A small segmentation model, trained from scratch: patch size [4, 4].
Rows from block 3 of a small segmentation model, named by matrix and row number. Rows with one number within an expert belong to one neuron, the router's apart. Each number is 500 + 40 x the weight over its row's rms, rounded and kept within 0 to 999. All counts start at 0. Numbers have three digits each. After the name is the row's rms in percent of the matrix's.
Before each expert's rows are labels from the 100 images, of 14848, where the router gives the expert most weight on average: "lies over" is the class under the peak. Only what is clearly more common there than usual is listed. The data: Sentinel-2 satellite tiles (TerraMesh).
# router: router (model.blocks.3.mlp.router.weight, 16x80), inputs 0-79
# gate: expert gate (model.blocks.3.mlp.gate, 16x160x80), inputs 0-79
# up: expert up (model.blocks.3.mlp.up, 16x160x80), inputs 0-79
# down: expert down (model.blocks.3.mlp.down, 16x80x160, transposed), outputs 0-79

# expert 11
lies over: snow or ice
router.11 092:583531528486489502499498413521523591510568446523512501535544534494507554508524524557550483456452538578529535479460546472517457491509573502483514538491537502511530493501552503545465562550539471453445494446490468488410559546527474433447533475
gate.3 123:495482560458466526426519521542518420487536530506571499538468463525546465538581400495535523470469469507425462433437493474535512538443497497448427518508486479507468483505499529514513508480551504455440519527461506453534450425463512485580473546
up.3 146:493482472526592492517526504477529520494442507485401461521529556489457507461467536479505516499456518472562540546428478525495484415574527460539548503546502506470529436522472568522417520485450550578549461453486506505509565532487451510462535450
down.3 166:420502457517503524484533468497575458502507525580538607440469457497484559488465488514524510489575499477463537478455513503480561442439534469499442482486503466489492514451478629499488493492451501479535494520474503528482521592504532545505447427
gate.4 102:534469451439501507464501482522573521499471566487486460519425471488482515502535474484433518527526395480554448548610467462548579517485496477496465501515523525471518429481500468475443543519505466548502440510459507487495472484534532625492473510
up.4 106:571402543519417482527538531542525468516539431494526485539488438498507467533533491497447467419563493562383524497538439415512503497470488495473459509458562454548470490523533457479496498523522476423465498495509468526468464528499543484521478523
down.4 097:442540426416505497477541485503552526551527507502529540476566471463471550484468433509525445577491472560518465529556454486527577483467503531443466438525471512506519512517493521443482455501562446481511486478530474523472482603543445564455454488
gate.5 009:506488517456537485467542478529547463493442564467498491530477561430527514496534493498538486574484487545540499494415476546504507460443495494464505515539576493517520529592529585530560487522563476490502471449532606441467535526471505411482516533
up.5 011:550469478611431491543507425452484486517584482515524503516481477601504480488505550441478512437506553508490531516504499549451505519483531548602469478498512463501454521461482462512500446461507476494448504471466417474472417503471525466547441515
down.5 008:516464490499544550517512525512445557415465484495491465450410542488498542464505581539455555486486500468433556444559493454442489522554481517484538548463458442520507480471489439476526565479567465531545440508485514519505514446491513506444550581
gate.6 096:615542511465516436553516495535517470502532521497474499531597507500483499518488458453522450502563494586477571518544527450544505560434505496498464478505531467476510535536552432441610444467460465470489472508547468489492486479542471439505488491
up.6 093:525536506419554496577518513517523418516555542504494514517596477468464560499463422494538491576530499557469499512525486440520500516526482493495533497479533477507514522541550457435599459427523525426476479495525496528510480525514502385486504495
down.6 110:513487512472530505570546531452468544522500522459492539487538516447433466451484463512422521482488456518453540519549478484533582461570374521553540540455437494570550517503435458435482523436516500502523466509478491505513509530549509546485471548
gate.7 007:475518556484516460536508516465514542505517487564521481537540533532487518544526459497518487495578511525509573397493512491491512528503523489495496560440463492585528468428517545513501515479512494438422566549475506510488459480566505435531373572
up.7 008:397493471521502588397515515504585546479518489584526437449480517511497522455508535500503484497507457461468502527565458465449458579581483489531489517550490538433501507426487522515471531489554480518492514482434502486469506505512528584484467512
down.7 007:445504515483500495446464528450562511477521496551521481423582460488501567495489513473498427585572539495531422467550475479454570408485523527450519474504508490464455527517509473476489412540463508479462563495541523522481479568567488469514484510
gate.8 185:425449487438597533434462530518524453521475514505514506491492501475518553481523505485463479497494507488521449587469489506535467453553491502524531498533452548440524494514477431582484477524523550485479568505473583508492528480493602584500577455
up.8 164:490446419504546498489497500496459472528503477474474473435479497454504499511520503568488463540476530487582445585492530463511504443584488487531576501513471560526539508497469445542565497516590542455519595458522522499509597544524512500463527460
down.8 170:519464472524535467463456478475464472474497560439552519476455508536473458469579498520486472468450511433516449579558555553565454505535493503540486450515511523516523482506504421501530545517457474547502495470461485450545559465486529628476568471
gate.9 159:471512502557504444432479516471432464452492484503509487505458518525464510508519552450448518493512447438514433545461459605560457498485496592505424451522508519471493508513504566524432474486484480545509520495496407567506472413490514548527542485
up.9 164:498541497489565505435534518545527511434444474542500436502485467471494498507564484513563525477459483513516485452456380464483505519468474524481491540431429493518553516513453573480428537472583558448584479534517497505478517489516485530473502578
down.9 161:473460477474515458502496529509562493478433523504445425497462514507480517533538570556479548472499505490473576465483489469469428447449493465483495525554536481548553409496502573457464615572481514528488434467482531477538483476557502517461519551
gate.10 085:530498488610477521506509527498465452506539458502510490483521426453508476483510516531528488403528584485463551527470407494529520479498443429544547526438505465534507518509496484372555484419499513438521488486518560534512521539530473504501482474
up.10 086:527474474557455512521519500525494477529499442486528520484499465485458461541490526593539564420433570484515514558523498457482446461516492423510568495494515484558490431457471581507500538509529513485549439406485477495504497556538399468481506473
down.10 089:555545499500422499539523539528417520496546440526573543532502435413517476557507479486532505428513534568475473515551471466489475539471538527483433561479525482501496532527563466437523476509551519420525477493530496565476410473505478466535485499
gate.11 024:463459442472531555441505508514450446495511482502549512479520513496514514480520444568540509562417511458561440579510511456527531469510504404486541471549465523466487530512495503472608467503522527520521440496555545460560502553532432466464447482
up.11 023:484481473474567550456509612525430383489499461503542488500505516467542503550514439499543482575476529471494453541501508496499560487495503467458477491526455537502432579516473493474597426510565550452530528504521543506500494546479514461521472486
down.11 019:463533441466476440469557464533566433485509515565558549515563446445529535492518436441546427517558486438536440490503482496539532477493545503514472479482545511491525515534567506418549456487503506472457549575483483481491506548509514481486436434
gate.12 024:503488473546466498494520477491512548523503480559514431489487495521500525467450489522565523510566574566512528527492487476437493494420473499503487521503494532517524558476488611482561466502508448471486416528535504482516491538546387475490369527
up.12 024:530534516478452471522472499519526572595499539510524507515506435528444446524485571525487492505417588574508458510491471508587410511479455525484482465515604477518541450506534502419522446522463448480471484462548518504482510478534481485524524478
down.12 021:460537454452514516472491528481500459471554499513523464535424496529503527541546536557464543461533434448462492490460517440471448533456492489520429501554496519514519464482534606539469482535510512505469478554433577504520438406497561554499518570
gate.13 076:495531514458553522450534536537517502474561536515485496454494497510502488502489503366473499609568483472479475485500492481550564555502455589494453445542469547467468511440505419447515480505543486492493479550451449475477459500502578524551512489
up.13 079:525545507434581461512527495483503502485476560506450505547433564536444507530505492444491490597443404522440521406555526555542521507492503553455480487539502501474478560471496471439440493518479519556500488514445466485466476475460577473514496504
down.13 083:520543485555366507564521542439454549487522446437504480519502472477528463558496488504497494473467529552472463495555473527458481549506468513487450550500536463562469481528526476502504497521558508467504532498544518578516437525493456377558504548
gate.14 008:456464490527467543490513490474517520492479495447494521515521553513462474508443505526480507575504516383482511456440536582505479503494544495504392475507561490473433486490567524467536521527475539455468455455525477413484535589473540450483498423
up.14 008:480498475535518506457468495488522483516495504508483516467508526537528437517390520483550580499497463559512571512474505443504480463476486551478489490493522501447588584502583522521551577527575477514502548562558494530516531446491477416470425482
down.14 007:507485519473574573531464511491521469522493501477550514458461421539482501425505460492557427524588519451493470456532596458496482495499517480507481464512499468546484429499443498519569547538503506492519512600552462565475492443454532469565517502
gate.15 014:498495462438543523520461476496508548469460571471490451477525506502541575466579526522480451467542466548520450512486450472509486518490503602472519506476488554470532435548494462523546512516543530461463559533523555518453488482555586612519556500
up.15 015:467458466554530510491488535479461433479554466539523564478511471483471481491513519461504522534429513512531396546496441499506517482574499481561498505502463524487509628496441469574551478476570562465528564494521534488482536531519512574475464449
down.15 014:497529480428540561446469464528455564483436521428472419512451530526506498462542544536465485498479451480489462523546494516447510485548450529575511534514489515516500484523476480522507591474560455574480454496434523512484498386486504543450517546

# expert 8
lies over: snow or ice
router.8 091:581528547488488493502496408519516601506565444516520506530543534491517554507524516561553475465452531584529535478457541475509459499516572497476524541484535501504537503499550508532470560548539480444452501457487451496414549552515483421462526474
gate.3 052:426551380454430481514486560450539460473417524469525496469528491430535585536458532514469483466488519498496531453471439501435507508488522533430508516576532501517483493555541555450529513554530448493505519503517520509508450526564476506544532490
up.3 067:558472538604525483429470435549437530519500474484498410469469521579522470489614534598473518511530475466507456550528458449552525441493454491539485456498479482496492438475492478523531453517523490514470492491487481500474588497516515522470469504
down.3 064:524475507546496490447490500438456457525568448474560540493486524545510496559486503554514522562474499464530487536493536517555486517511541480464448454475501533533442541426523517622455429516511466490463553457474471499521564506437522470541527396
gate.4 011:521448458508470546493506502450484550459454460480503633531448446683491461484389501487543501496511553490544533524511562517456505446539488490466478526514499468488502496515479520520535497483520484519486469488552463480477460482530508496495507504
up.4 017:489535536540427488531482529466508501459364484462516447531516505506498482510481436567482494534514496506443513460475480562517541490412434515422518494505540465612438491517481534428516511518500474512473526516587525479572493500489501503499516553
down.4 014:471457440582456492475516540531589543488444494511535473463492457477512482498509534541525474438458563563578487528502467520454431508446493447467472490542540496500557472478519527493505502561556510497482467400511521472549517567513416492436482538
gate.5 134:410454478513527501495485568512509536478443501423539479489485505507565451534475530547443480514492514476490552401529534486497454450436446502478489488533544497600514510451491490476458492537499398513468487460507438420539432484508519466485502557
up.5 127:459518432505540491512503504523545453457492490495521471401537458430511493452532579518478542405519526549509409494453438452526518533529449472535520601512506533530577479505513502545493517508527579472553504489477519548503546523562494494485535530
down.5 124:520545554482510568491476491491437508503541515468438516521491520480518536512457496496473494510558442465464424440429505531569559498565499529516532525477496505496460489545512455513512463397491533472501561582481480498441529519416576453558543444
gate.6 086:532551525509447467499480500511504503478529475563443574475517520500466511507515503432514491457517476517600481547577520471459475567558516514513546513432439529437527521530525445586460489467430583478494554512508566580516521439507497532489522502
up.6 083:503481559541497512552441434502478518521500512476502512535514542550494493440470502463522462481525596544465503429433533555463389473533510520528507482538545478477451489558531517602539443497447501519459545493573420463489488532468464511532484491
down.6 076:510520524475549569550519444497436531468508482531440591553493517516525479507484556459512483494534504527497523494490550489477551446528547448515509540465469529420473591465456486532545517488508564460510467544458492491432445440472522467610458460
gate.7 118:528599465572488513487507452505521525522454565456556453461438435525484440540579481518540517460516544486555478479511482541517468566444435493507527514502502490591514414483459521469553541496513437514464478452513478478506504490497424533470523549
up.7 113:503473460394472569427459537545423492512543434459544479514512536499557538459470503577477507542491457483458461558506528428505459486526504506499456466538491525465481525537547476486527482542534526514497468545524608465482569500530566473447494494
down.7 130:479558508516366475582552498475476488552532466493493539534553450512526472507448431499501502478535492545532489494507491477419537458523498473559531543475510463528461499555515533474497449489506528490478514550524515513563443487493442399572423519
gate.8 092:432495567515493499489510550461540519518523510496514553566493500504478519493465414467495519494457495467502579443478501604467458458556493596547503483438504464512485534512455518489413459450459480517456580468472476497553513486470586490456545502
up.8 085:501520471493590516424512520563532458507481521506559478457421480520471496422530471494457498451468454521475518435436421507508452492429481561556454467542498486499502486535501554464407528521487464539502504534468448473468487529483561583463502531
down.8 084:517412573559453455549491498483473508464428483517457496539473530511486512505447590443477543444520564493490592460462553523460442475470529477502532528519553481486512476493511532490513576511433528515519487507515454496528478483474468382562526496
gate.9 111:527506499504551456558518466467552498528509505518471459480457519534467525532424529511510576528571450495522591432433474475469482472468518488553531529503576523499551458462536586537479539561542444493468538514502447458503524491528518399485453471
up.9 127:526530439501400455536451484386499519518476504472477471469579564511509520498466554480422484446560423545572540530516476509520527461482480481511503476559519523456516471523495542544494466491466476537499501473478461532494465496559408501577489465
down.9 124:530510495490438532529542483426476590515513482478481467460440502497513529532448496579440521536514436455493474461497485564474526582487510478474518492505521420575435490519512611494495512536490425544495487513545519508517504547451471465426451535
gate.10 097:548494511507460449498560478510520403549434529470504440537426529522542487529486465528458517434501393515469535439522492445493534487422508517461469509553523527508466491476480549517538435556533503527505576544480489433515436472499508539559460510
up.10 111:494565466540546489556524534486484480470457499466456457445427541496493453572489562474437497471472457471441508493543471528443448519472485498462432523553474519577468424473481560538566490602516519508515460469507490562464469538501493546552511508
down.10 101:471544488427471482477492479508519519480518513455499482449522500445570573513502507523438473552515406472532455451496489487534556557486570503461482450541540503513486483537561487415503526543521483552470476491526575477491556546515514519361497478
gate.11 128:442451473525420504544459465491517511501429553466537507418494507510545473524529421526469483477447491438507491490518563558546578505490519485465520473490495444512483474520416558455569538455459500543590509515538511447533532499471445569510471506
up.11 108:412454449510407448540420495433550500526435556450574477481513514525514507545521466588493511491485543518430533514541515500538525467488514497404521497494498468517495438457455493406536516500492488519497449477518500486545475494481421490549497509
down.11 112:515466412463570498468481491496572443520497554514529511440441471536462475486546508502525517578440530461555459549609538527507524528515532453502453461526515474502512466433492446474492523532499476536492468452493520451563513502542485523384472496
gate.12 084:505469500509569479538510484509464539508560521499444568489426514511473492527412532508440537510466504415446485518588521533523536545494527481461527482504523486526467542437518473500492489521462450524559409446491400492501425488492512411490521461
up.12 071:561441479519547523439501501556426506488487470502478498454505454516466478510538470519543457509474570530514501544380491475562516439484497493395500439510481483463477563493489563512478480488520547456555530446569551484497576536527541475475500454
down.12 075:516551530508462480519497438460506540532477531485474525539494517567453422510496486541530556438425512544565504500575561526457481486513513437512558557510501494484537478458462510612476522497482463516471478472487487466556448392485453444548477515
gate.13 018:574504594529553474476558494535466536509538503537516503478484510548431435472478473445546608548489536474509518566468511471514518535490419552481497487491475534495501558474524526561435426505540510482508483469487483535464530401469495511455445532
up.13 018:592520553474527504505501454483437568504588509448498549552482529550458475512472495519534472467432537544399442488493477581480480524509516578526465474470487456508481516526519497531515400502497513502480524474550501520455554479444571453541523491
down.13 018:548500482456537486507517487513474473567478542526470473477407507551442500401489527511492551512506426525403552494449476548471487530454457455600503516516505465500522473495466533495585482525487486537480466556470491517515525437506469528561423555
gate.14 190:500525530512559521443471464448519411479490520485567556423526505522473596435534579504489531505571415487511522480447565475538523481476510519584509536499490518476518452510517485552457518488490469517470462587450443522518517479523561528505542509
up.14 213:548515552518579474508554489498508457470516479516436484522400513485440512513464638472505579477520433488439530392453523503504491511457503525507439522489528522516529502482521518483434512529540598490510482536482499501500534488519548444494477507
down.14 199:441529458556496461508541528444538484514492527517502491488493449443468489534460523517547559565477534463536532488513488578489516477496483427514515523482534451539559467462468556361494514464496474509534413475473519459590520559513473483448470451
gate.15 100:416481492468597498429554471520467520486509549504507506479431448499450515533515514503503518570545554445523424456493527504504476470518516475473471471529561492548523496522532501446481532525550496471424422522485463436515412391493501488504486538
up.15 096:477453561540485499465541438550542532489505562490528489523463497521500485495534461538453540481527527409420468525512504514513518538522501533534458465471572415555514473463550550435505553512469448542479390487445431475469490452469477548495500538
down.15 091:443483522579551504476522528536523470482420488536549544464505469495462510543481538466540513502508515492482541509543482516508527460420498537458475504469454550507510508445416526506503514493514457460575488493481382534475443568510502619568487470

# expert 6
lies over: crops
router.6 087:497545475564500478470464449506532515510438571483524492436518493510517493450578545491518455513502563467568534531450544551545508474551495468544512450495503506478528473507398491427567503432474486528513524452501467454466570517520455581435522460
gate.3 162:486488514492455554419494503501406479474535415466515491540489524538584519536481484524500558450572487492482468511442515477498495503432507472452456495543502561466433494455545536591503506591540517516463482491511576504502508434472533437549489493
up.3 141:536475426519463501505483469512494448504488540457524474427526391484491472498530510493546504528487563474550446557464534471572528509514488398483526466566549543505500419481499505502590504480522474488526480455527559483519561571549429492507506458
down.3 158:482512505550507527457529485536531492508431511527515475492474421500499475518472509475604525542492573426582506410451521532460489485488535437512527506472549452519498463501466577422562542446478456507533474512528472455530550529447457472449471456
gate.4 110:495540435529479499528466443503545527522462592483510521444528502536526485423577490488485450509497519535537475558466511551537537486501544515514517447529514476405508490541420497395563478493445494580527481467515530506459556539538464556476507459
up.4 111:461479526486587505482511511450492538467504455514460516551417618499508556497472547516416506473489451508465514480559501528453466495507509506533505511509501481514505534487560462555419546619506519545457486490459494537483483459482606490474526527
down.4 112:505437511563511453495527493499423553509452491517500480489491472499446405514465530462584526526447607503577461555485528561506449506515497446508549503492528481501513508504471538496578468465490483512562467485559435482551508449469411477530496527
gate.5 136:507533427456595499591508538451480474562583441493453559486520520477477502543452508536485488559425440484477485472559458520487508457510564512511520520500452462542482504459449458442506469499479541496541469460517458468488485609503527489453498469
up.5 145:471527492496517571499445487442392494516491475442468540499536534544555575540485581466464517513520514494521502446446544528499462437502553435452541489581514491508429423492495489546495543557528558528474464483581546477518502503494484455503528511
down.5 155:507491471454467488525391454582480450499446532418468472505501527523538475496555512554406454431510427496472443521494518466551477516487535512490514475577530511493477448547515467492582525521465554539543521479529538487459544484539530552529545504
gate.6 092:590466486480492488512517537512588562544598456523472487506480486519414439509486454509490524527460507497484542470521480485526486517459433540485479450427528444535492540436489507497439486484483390509501470428469469424510492566507521460464473497
up.6 089:529430467464569519576505498537501493510461504450435478483475537491495425518500483565509491519439477434487520485541510490484571492542537448536559537480459494570499487472391476437572516467461470528552519458544450453492540533496488492424453501
down.6 083:546458594511505511514575587569530540530504465567460461518481417469478427572446507461560560483488520536521530430485463469468480531461478519453533559447520493508492515478501532504475478481501451453548516511538444482493423504458485470520462533
gate.7 039:507499512435560496517495507497541472455528453504560552563551512467509566478500549449510495520513493533481551533515460501518434560478475530536469515435460502545515485528495523591473546509542493468426462517427526532432484481536547581572592515
up.7 038:501540450505517503547463496484483478517453592427444433498519550481561455556475502570484479506475467521481423488598480480445502481505548491468518560568505465491501437489493396486514508534491503523497464554514441480508487565475442546551470534
down.7 035:479557446513555536507564485524534428486485513525566563505455461486464497477524443516522531477509449482491433501504478476481584427509480480580488594449468486547543464515442544470500504440518506474556431544437428543521479557499510538508490495
gate.8 146:502512564521476491506562493522509521506520550568522501482482454489495491480478442558520503464540531561460520451471464449450550506405484514513512526501516459477525569519527513431521467472502413432507448561477466483516400496475450433574419512
up.8 147:496547457478583530457507535539515456483520450483496500510501460473503479501526467517578484502479467565480460508490436449512546478457471535479468541426393541494509500482397444438465489489545527422537521498479521534433511552519602514487523494
down.8 139:540546550533496454509533473468527523588595512556463555503517477503435511440443490460558539507503532572536505496514467519512501467523458532544521518443505524449566505469495448558432429462473450458412510494470449505491474507473501442534505440
gate.9 128:567453526506506474485535513580511529463527463571412464508578494487495453502480512497567519484523529576506513508476500392483538482446483485482534532505477501420530540457501465504512494469508509447528375531501531436509448471509450492532431522
up.9 134:528529516476644489424533536538518462482527468499489478521424481488416506501501512463560527547467432511487517486476431506522476544466443537506457514416446552509532509463452474489437500482524464483496565498457451514462493481473581549476522504
down.9 131:491577521495524495464511499517523501525528506523522528499566494502508531446492454413567442541499515586535458536544483495511538488506488591476487446486442559406511561491489396525472415500574494467449519507490458530458438491512477506541512485
gate.10 081:524509534544427511438434453511448490478455509482532521527510577596560512447512530528500540434518484496508498526477568496505490527469526469532479514537490518396502493482530475515586503498462481561496430549502542495514522387450465452540486467
up.10 080:492451601474534473446504510546538504531480514508529520554451458513475478431487513408481519467523487552478509481562491528495418518482439514518473506465535496446528508517567415491438495547474542519413479530488500518506480391481573538523538512
down.10 074:578501530519538491572553551527389475519533429514476482497486453459481390575484481515497524454461483505453503506494440487505465540511458498527527595433483490566467517526496508494539471469484542449590524498548462545502479515484492529509483549
gate.11 080:535405437468517473561514521502536473504565556537546518447506425466408509547530503543508537527451477506450459536508466435568544523458453473450461511508497464524519504451496525423494479457519449468555464452465538511573470545529507531501462515
up.11 082:480474508538514447454533523532537404419511462565578495501538405446454481501549505460546506538496497514497471552530481463543521490475474499486430489473510511482546542529523491445511505440600540440532459557453483536570466495542485541542493500
down.11 076:479448474435601527458507491409446529462518502503509508476514582480500576407463492455506471585513518523476500558531512517499539538527459485518495458523414563463522579498517425531475483505561495516441478547495548532497492473530497491497476535
gate.12 092:513568478526434495537494464514540490542484565478559510463578436525530466468557441486509460527549529555534520532435499518547550519487495530483494470486496505446488502541421537391584428430478483491490521501515503496485532520524434568537479466
up.12 089:465448553489551498446503532492479520441493412547455499561452560460492527529451553505497527450472471429470483459572509494442459471510513477523489542497492506538520511473564477599413584535522540492514497525470482505511463450466579463470525531
down.12 086:508455483538517443529520481505445530501401517499504475475470495528429425510476535464562531525434563500552490551533534553465437519486509458505526506518531457530499482501462554482578522499483477541567444496549420494539489433498406496511483575
gate.13 141:424493540517470507476503489499470548434490482544507531524513539517530493517482516533510519461567522444454537455536563478388512456468543486532454526521489438531509504474509531528516572544527536446487411555464455513495439470495469397537421531
up.13 132:536482505542429490529487454542517497522475583496519480475581447538488472484530523494546489510547567551512518527460524453532537494485453501480512473551510463446499452502471487456635477470507505470473421507510466477509499508523350505556483491
down.13 144:520432489525537511492519479495488539494401533494493448485419516553450450520493547499538549517453542454527515477515541551429433532470506448505520515518536415545498439488475560498549578534475463560524441493529482476543518448469448477468486573
gate.14 035:442549510503574517476524524494473455482498514521482506482480487500498546506539533500543499545619534516467566540489450502432480527493486522483458512485431539491490469497477428468503517565539609445480561534503476610449500476546528575535513521
up.14 037:566504474472463475498505522454480525543560494471525496495461496529417436499509440501498524496452527442530588481499574557585460489484478546505463484441499465574487465489491519556423501473462449493457524506496451433578531536448540482428481474
down.14 030:463459428481432462471466476519449514482517478533520544513501483454532483520459502521508522475549510505528432582476518523508526522473530484501465469567544506453498526543531623473604431478499485533530488460582549536526479501568453447546470463
gate.15 092:477431489429496509522473505478478560519441549426504503514424495510486470513473461479487479574440494461491500461574552563501481527515543533460481485474544432552471495512509451436506544507441462603506537502586488464545524486452536488423491522
up.15 087:477465446526476480550501481522517530535477572424484457453550475476574459493480569545442470455509537522504421507461523471537506475519495459460511495617570532529504450491570530528525470566495559506501481473528574505430549545532491515541511488
down.15 079:489445513540498450464502486478488544441466470529556476472522516513506530503495562435541458538482603559513529534467541520529412492443540494429466422544523529438512551481548494544475551567550543496482505504533520501486479462510454415564530510

# expert 2
lies over: snow or ice
router.2 093:587528538498485493505493408517516593506563437521520498535538530503513552513532517549551474460448538584532537479447542483516449501504572496477526538489541500508529497505543508540473558542539482452444509445494449493417560546515477422471519476
gate.3 093:478522489442555512466489512522492487515482495457493494490488450523475556491396533418449525544486457425532543436562498510506449513449499526525469437457514526551522491504490488449457561522486424520493553495501415441468481525542537503384530520
up.3 093:510465498448557508450532533553445571476501467505462482534521540493488508519432507494412477470431467443458488497495435508459497487503522512486434460523490489582521520559542575523406555533517469508509554488499425447446447541483506473441502545
down.3 106:569471514521511478524527480477458499496485525425480456444436526531434451464473538447503510564470486530463498506550539557526498602542442534500487481468491484501545513453481350524572521510562513542510481529525495525513583517471485470492493533
gate.4 133:466503548446497553544498512484541539529518511466412510582457503502515464533473496454517497565518513486555505445497529537419448515604513444488567503468556462471471510494481429485523536526528529527450553455506596433533520509456501471454520535
up.4 122:484438517494464525568461505509521549493478521516388485530484532518481519500461586425435528446530543493493524462471513450432439407551484507501536475537518471498511468519479531546490567510518538503511484445493490465503446541561428418507526554
down.4 127:444513484453522502415469510534480492514507519540530490527504488497499543506518451406546458504520580570465421517484440534518460517477537562477446483550535460443475479554541503503515436524518556467497507493542475599455435474516486447583530521
gate.5 078:528470523494469483561502557524468539480525435540482459480540529497529460468451396518474447466442515525469514493462445487443485558519522514540512507517500507493469566577541576568448428482466525479574586554506543510491468492461489542558484536
up.5 074:458514469534526480524520580466500526480583468516453448477539553475508532519523486539475479506493483487447470518469366510493548508558470468526450536516464503542497536527543593558486434465526505459513546516466462618502470506509472550539546501
down.5 092:422551471546504481505497456517496424483468575545475561504498484504465505485476473405529497464609522467495480501516504562482559446496512515536478490517512477488513470515472526500579507439444494495532471533510406572509465514531503552605480453
gate.6 022:573433456532522484548511535469414491513488472476447467519514487509490442492473522482481542552478551465495509512561487467499451389526478435530547509512548486525473436532501402456467523479467525508466436499469531453542498558498456395505508533
up.6 019:512513435536476458536496558426528529520509520454506474548496542502493496487491477571456500476412502503440497416547426565484540518514471571504465559518453505536563494491473468483456438461491481501537589487545458502525480507466488539384515483
down.6 019:584452466456563591471504502531464470474597505474517550471470465475506503549490517547510497484440512426473440499558507518574525553512564493461517509503503500517473507504549468525555503528462463444521503492488474514452514548477597431444533435
gate.7 031:508519486534556576456531531509485402466496492515572540465503472506475479517576451567585511506454505483500468521545527493476473506458480532551478514481428480548512532511459527498500521479485457491538412531459541473512517506495616607493551517
up.7 036:487457541450493482484552502578434555507536446530582516465545475468512494492465442538513508439548546527457526513469478456494469512480471602537489517497457521545534602490509600595498463507497449456490469534519484479491471463497505527530437496
down.7 036:632471548492492499516496484497436602538505483465465513510528499473459501470471481447522465472481578564501442521557511509544507500523447528509524498510490522473524515520514349504535476507531507443462518484552515509461471508497436418541528493
gate.8 143:487528557465542488440529460516503486556503516520532506487416497546467500469496547518522584567564475481477537480425564526478415526459477466550480482507493474467543510439480529512568523537507460523439406524475456406511536442497497548478467497
up.8 137:505465500444560523454492455543573495546512535458472494456487528536475538456485487469482528586522410461497499538515487490540526465478512503476535466514512485496526447470506463495524510540456401547430446464553467508486546545516545424376515466
down.8 142:414537500527482515487494466483510391513527525517578544551478483536544535474499396452493488507599473432474472498521489538455526463513533489572459491493531460486465492544525548517539473480462500522434513566483475556546461481485503531583455477
gate.9 098:515484528530500497487474506556461523501558484541456488453535518543444412544515494481538532431446549499536473556457512455563482476540497525489535482474444572467495522433450557627493473446477546461589469462487453484497507451530488525494492475
up.9 084:515478512524493475495537479430470504495516494600515517518418528506433538504498417513515529551556437542446575530495482453440517503442506453498514474507482460451487575515519518480520505529519530501487518561517456546563430498477458480514387568
down.9 082:442515490556485522466552471474552562549492515509486514443515481478492515519483526565499535548531458474538514455464505479528597418456476477459537460519509500521515503449442566428514497492530448493533426461501495446510541619484480540452468429
gate.10 013:508503562509524489518440533487518570490504540496464444492519525474515487468546501579492512551413480419534474456492465508526431488513461586500549483528526541476547540473568430473421487481554482540537473468455495413475502436556511475463548517
up.10 012:483587480488464490537482482503532401536529530479460477495583432451507565504525564507544510424504504486514525491453427463502414478482525480495525575494541525543552441529473537504499483479474425466482462503493458474489464491603483535484517557
down.10 010:504475509475539493562520509482572514509418506405487529463537490578461533504576511550443465483501432575457531424476499538567545507399469493447557526469449482477486505501471463461498521529492491528513482416556511498513535531559526494511512516
gate.11 240:495488514477571606427488487468494430529497533464510487493461534622459508490509545504539563546482527496524506518499566513490450503513481490517552496506483503459473433445440408509507523539519505538431430509442521452518521410502495509494501551
up.11 220:494467568489464513545500540466465538538532463522498514521529505515487524517428473523510528525543576523459555513563488460431473531514477586508509520398460511506473553503512519531374438476481464468453474529452484534514409463500533489561492546
down.11 247:595481484422514475559473514507451537516528490431418453508515532469480471498522491525437473490428438531500423552562484468577519562591444541509530491509481550533519500521518402522515444482532525503505522461510492502463532499532514503460536534
gate.12 017:499547515429479388418539489542470531462512516481470448528524519446508529511538462532481516518487428488535468516456459502538574526505527521538433529507520520458522551553551549392522492476534477468493482544500483498489473452492389501495436523
up.12 016:572568516517470451584571514464501387523534493492483518511511409508468474559492473539539487478516456495496553489516466508433497515499508451533474594510584512541511495485570479540540492482458505463482528581495492476475463500471537513548420490
down.12 014:462444457534522517475512459454537472421478544520566544542423505556441520474474497510552467578512520512532437574596546578438487519553528430561455511468460467462515502500479471472492530497492536492503466521433512541501493448472476496542519510
gate.13 100:483524582499507507417567475487519478507495513532578465515503547518519524492502450510572513538584496501516575461422527493433474569454530455504461490521497511478484504536525610546513508531504469515430503551484491490534496428471422490539441534
up.13 096:550433482517530514530521502563488438494477528514491531453466481531472412501499516511507504535479514495409463563498503459551536514523488445492454458533497480475452509453475473468611484477471610511603458511538504465508485556478481553557443479
down.13 103:488496509584490462405516504448575527494449480491597484499492505499508537470529578580512507556512500486523570510481516534502476480429487480485493479473492483487557532451479457393443543521523457523470500500466499417551531524462517572440512484
gate.14 207:515462525524481422524536425480530500449440490518521478601500516463538489477523463512511455537475496546527494534525502570503537491478552412502503476579560456463520548547516513500588526521566532516495500508519483445499477530493410462596463465
up.14 220:433494519449497507470425505453545535492514553461527518508474513534497534433536543502415505489523480523448489500538507521534465442528483560500482471506510514455533482485534438444413505551521515548402454466431535502499509452586558462446569485
down.14 233:541529564547486564539553522528466569538469446497489506465512447486509458550432488496525504488511508495516533406487491493475542525448493483470568535438490499578446497498444526500520497462491452458568516524571425490485479593428460438491469499
gate.15 041:481436495514462538486487506528543432509483502499520494549516469507526476494536516569541493495544578494520497595543504458406460465538500396532513519506526503450511522497516504529472524516528569502435376500429596470504474476503513546543489510
up.15 041:534494479467563496532512521501573448500484480539474562555452518540416531519460497392496516475412485462472530470515478560457365473486575489505462457491533454516476475519495513500470498510472521535506540441524465480533445524504519459429532498
down.15 038:452461477476511532439501541544510461513533509542540518485504451454520522542499526515521532498628534491451500486381486437532524478409524485449475492550540520472489519463560541485527443524484527427533518527532585503504473522495556502537466434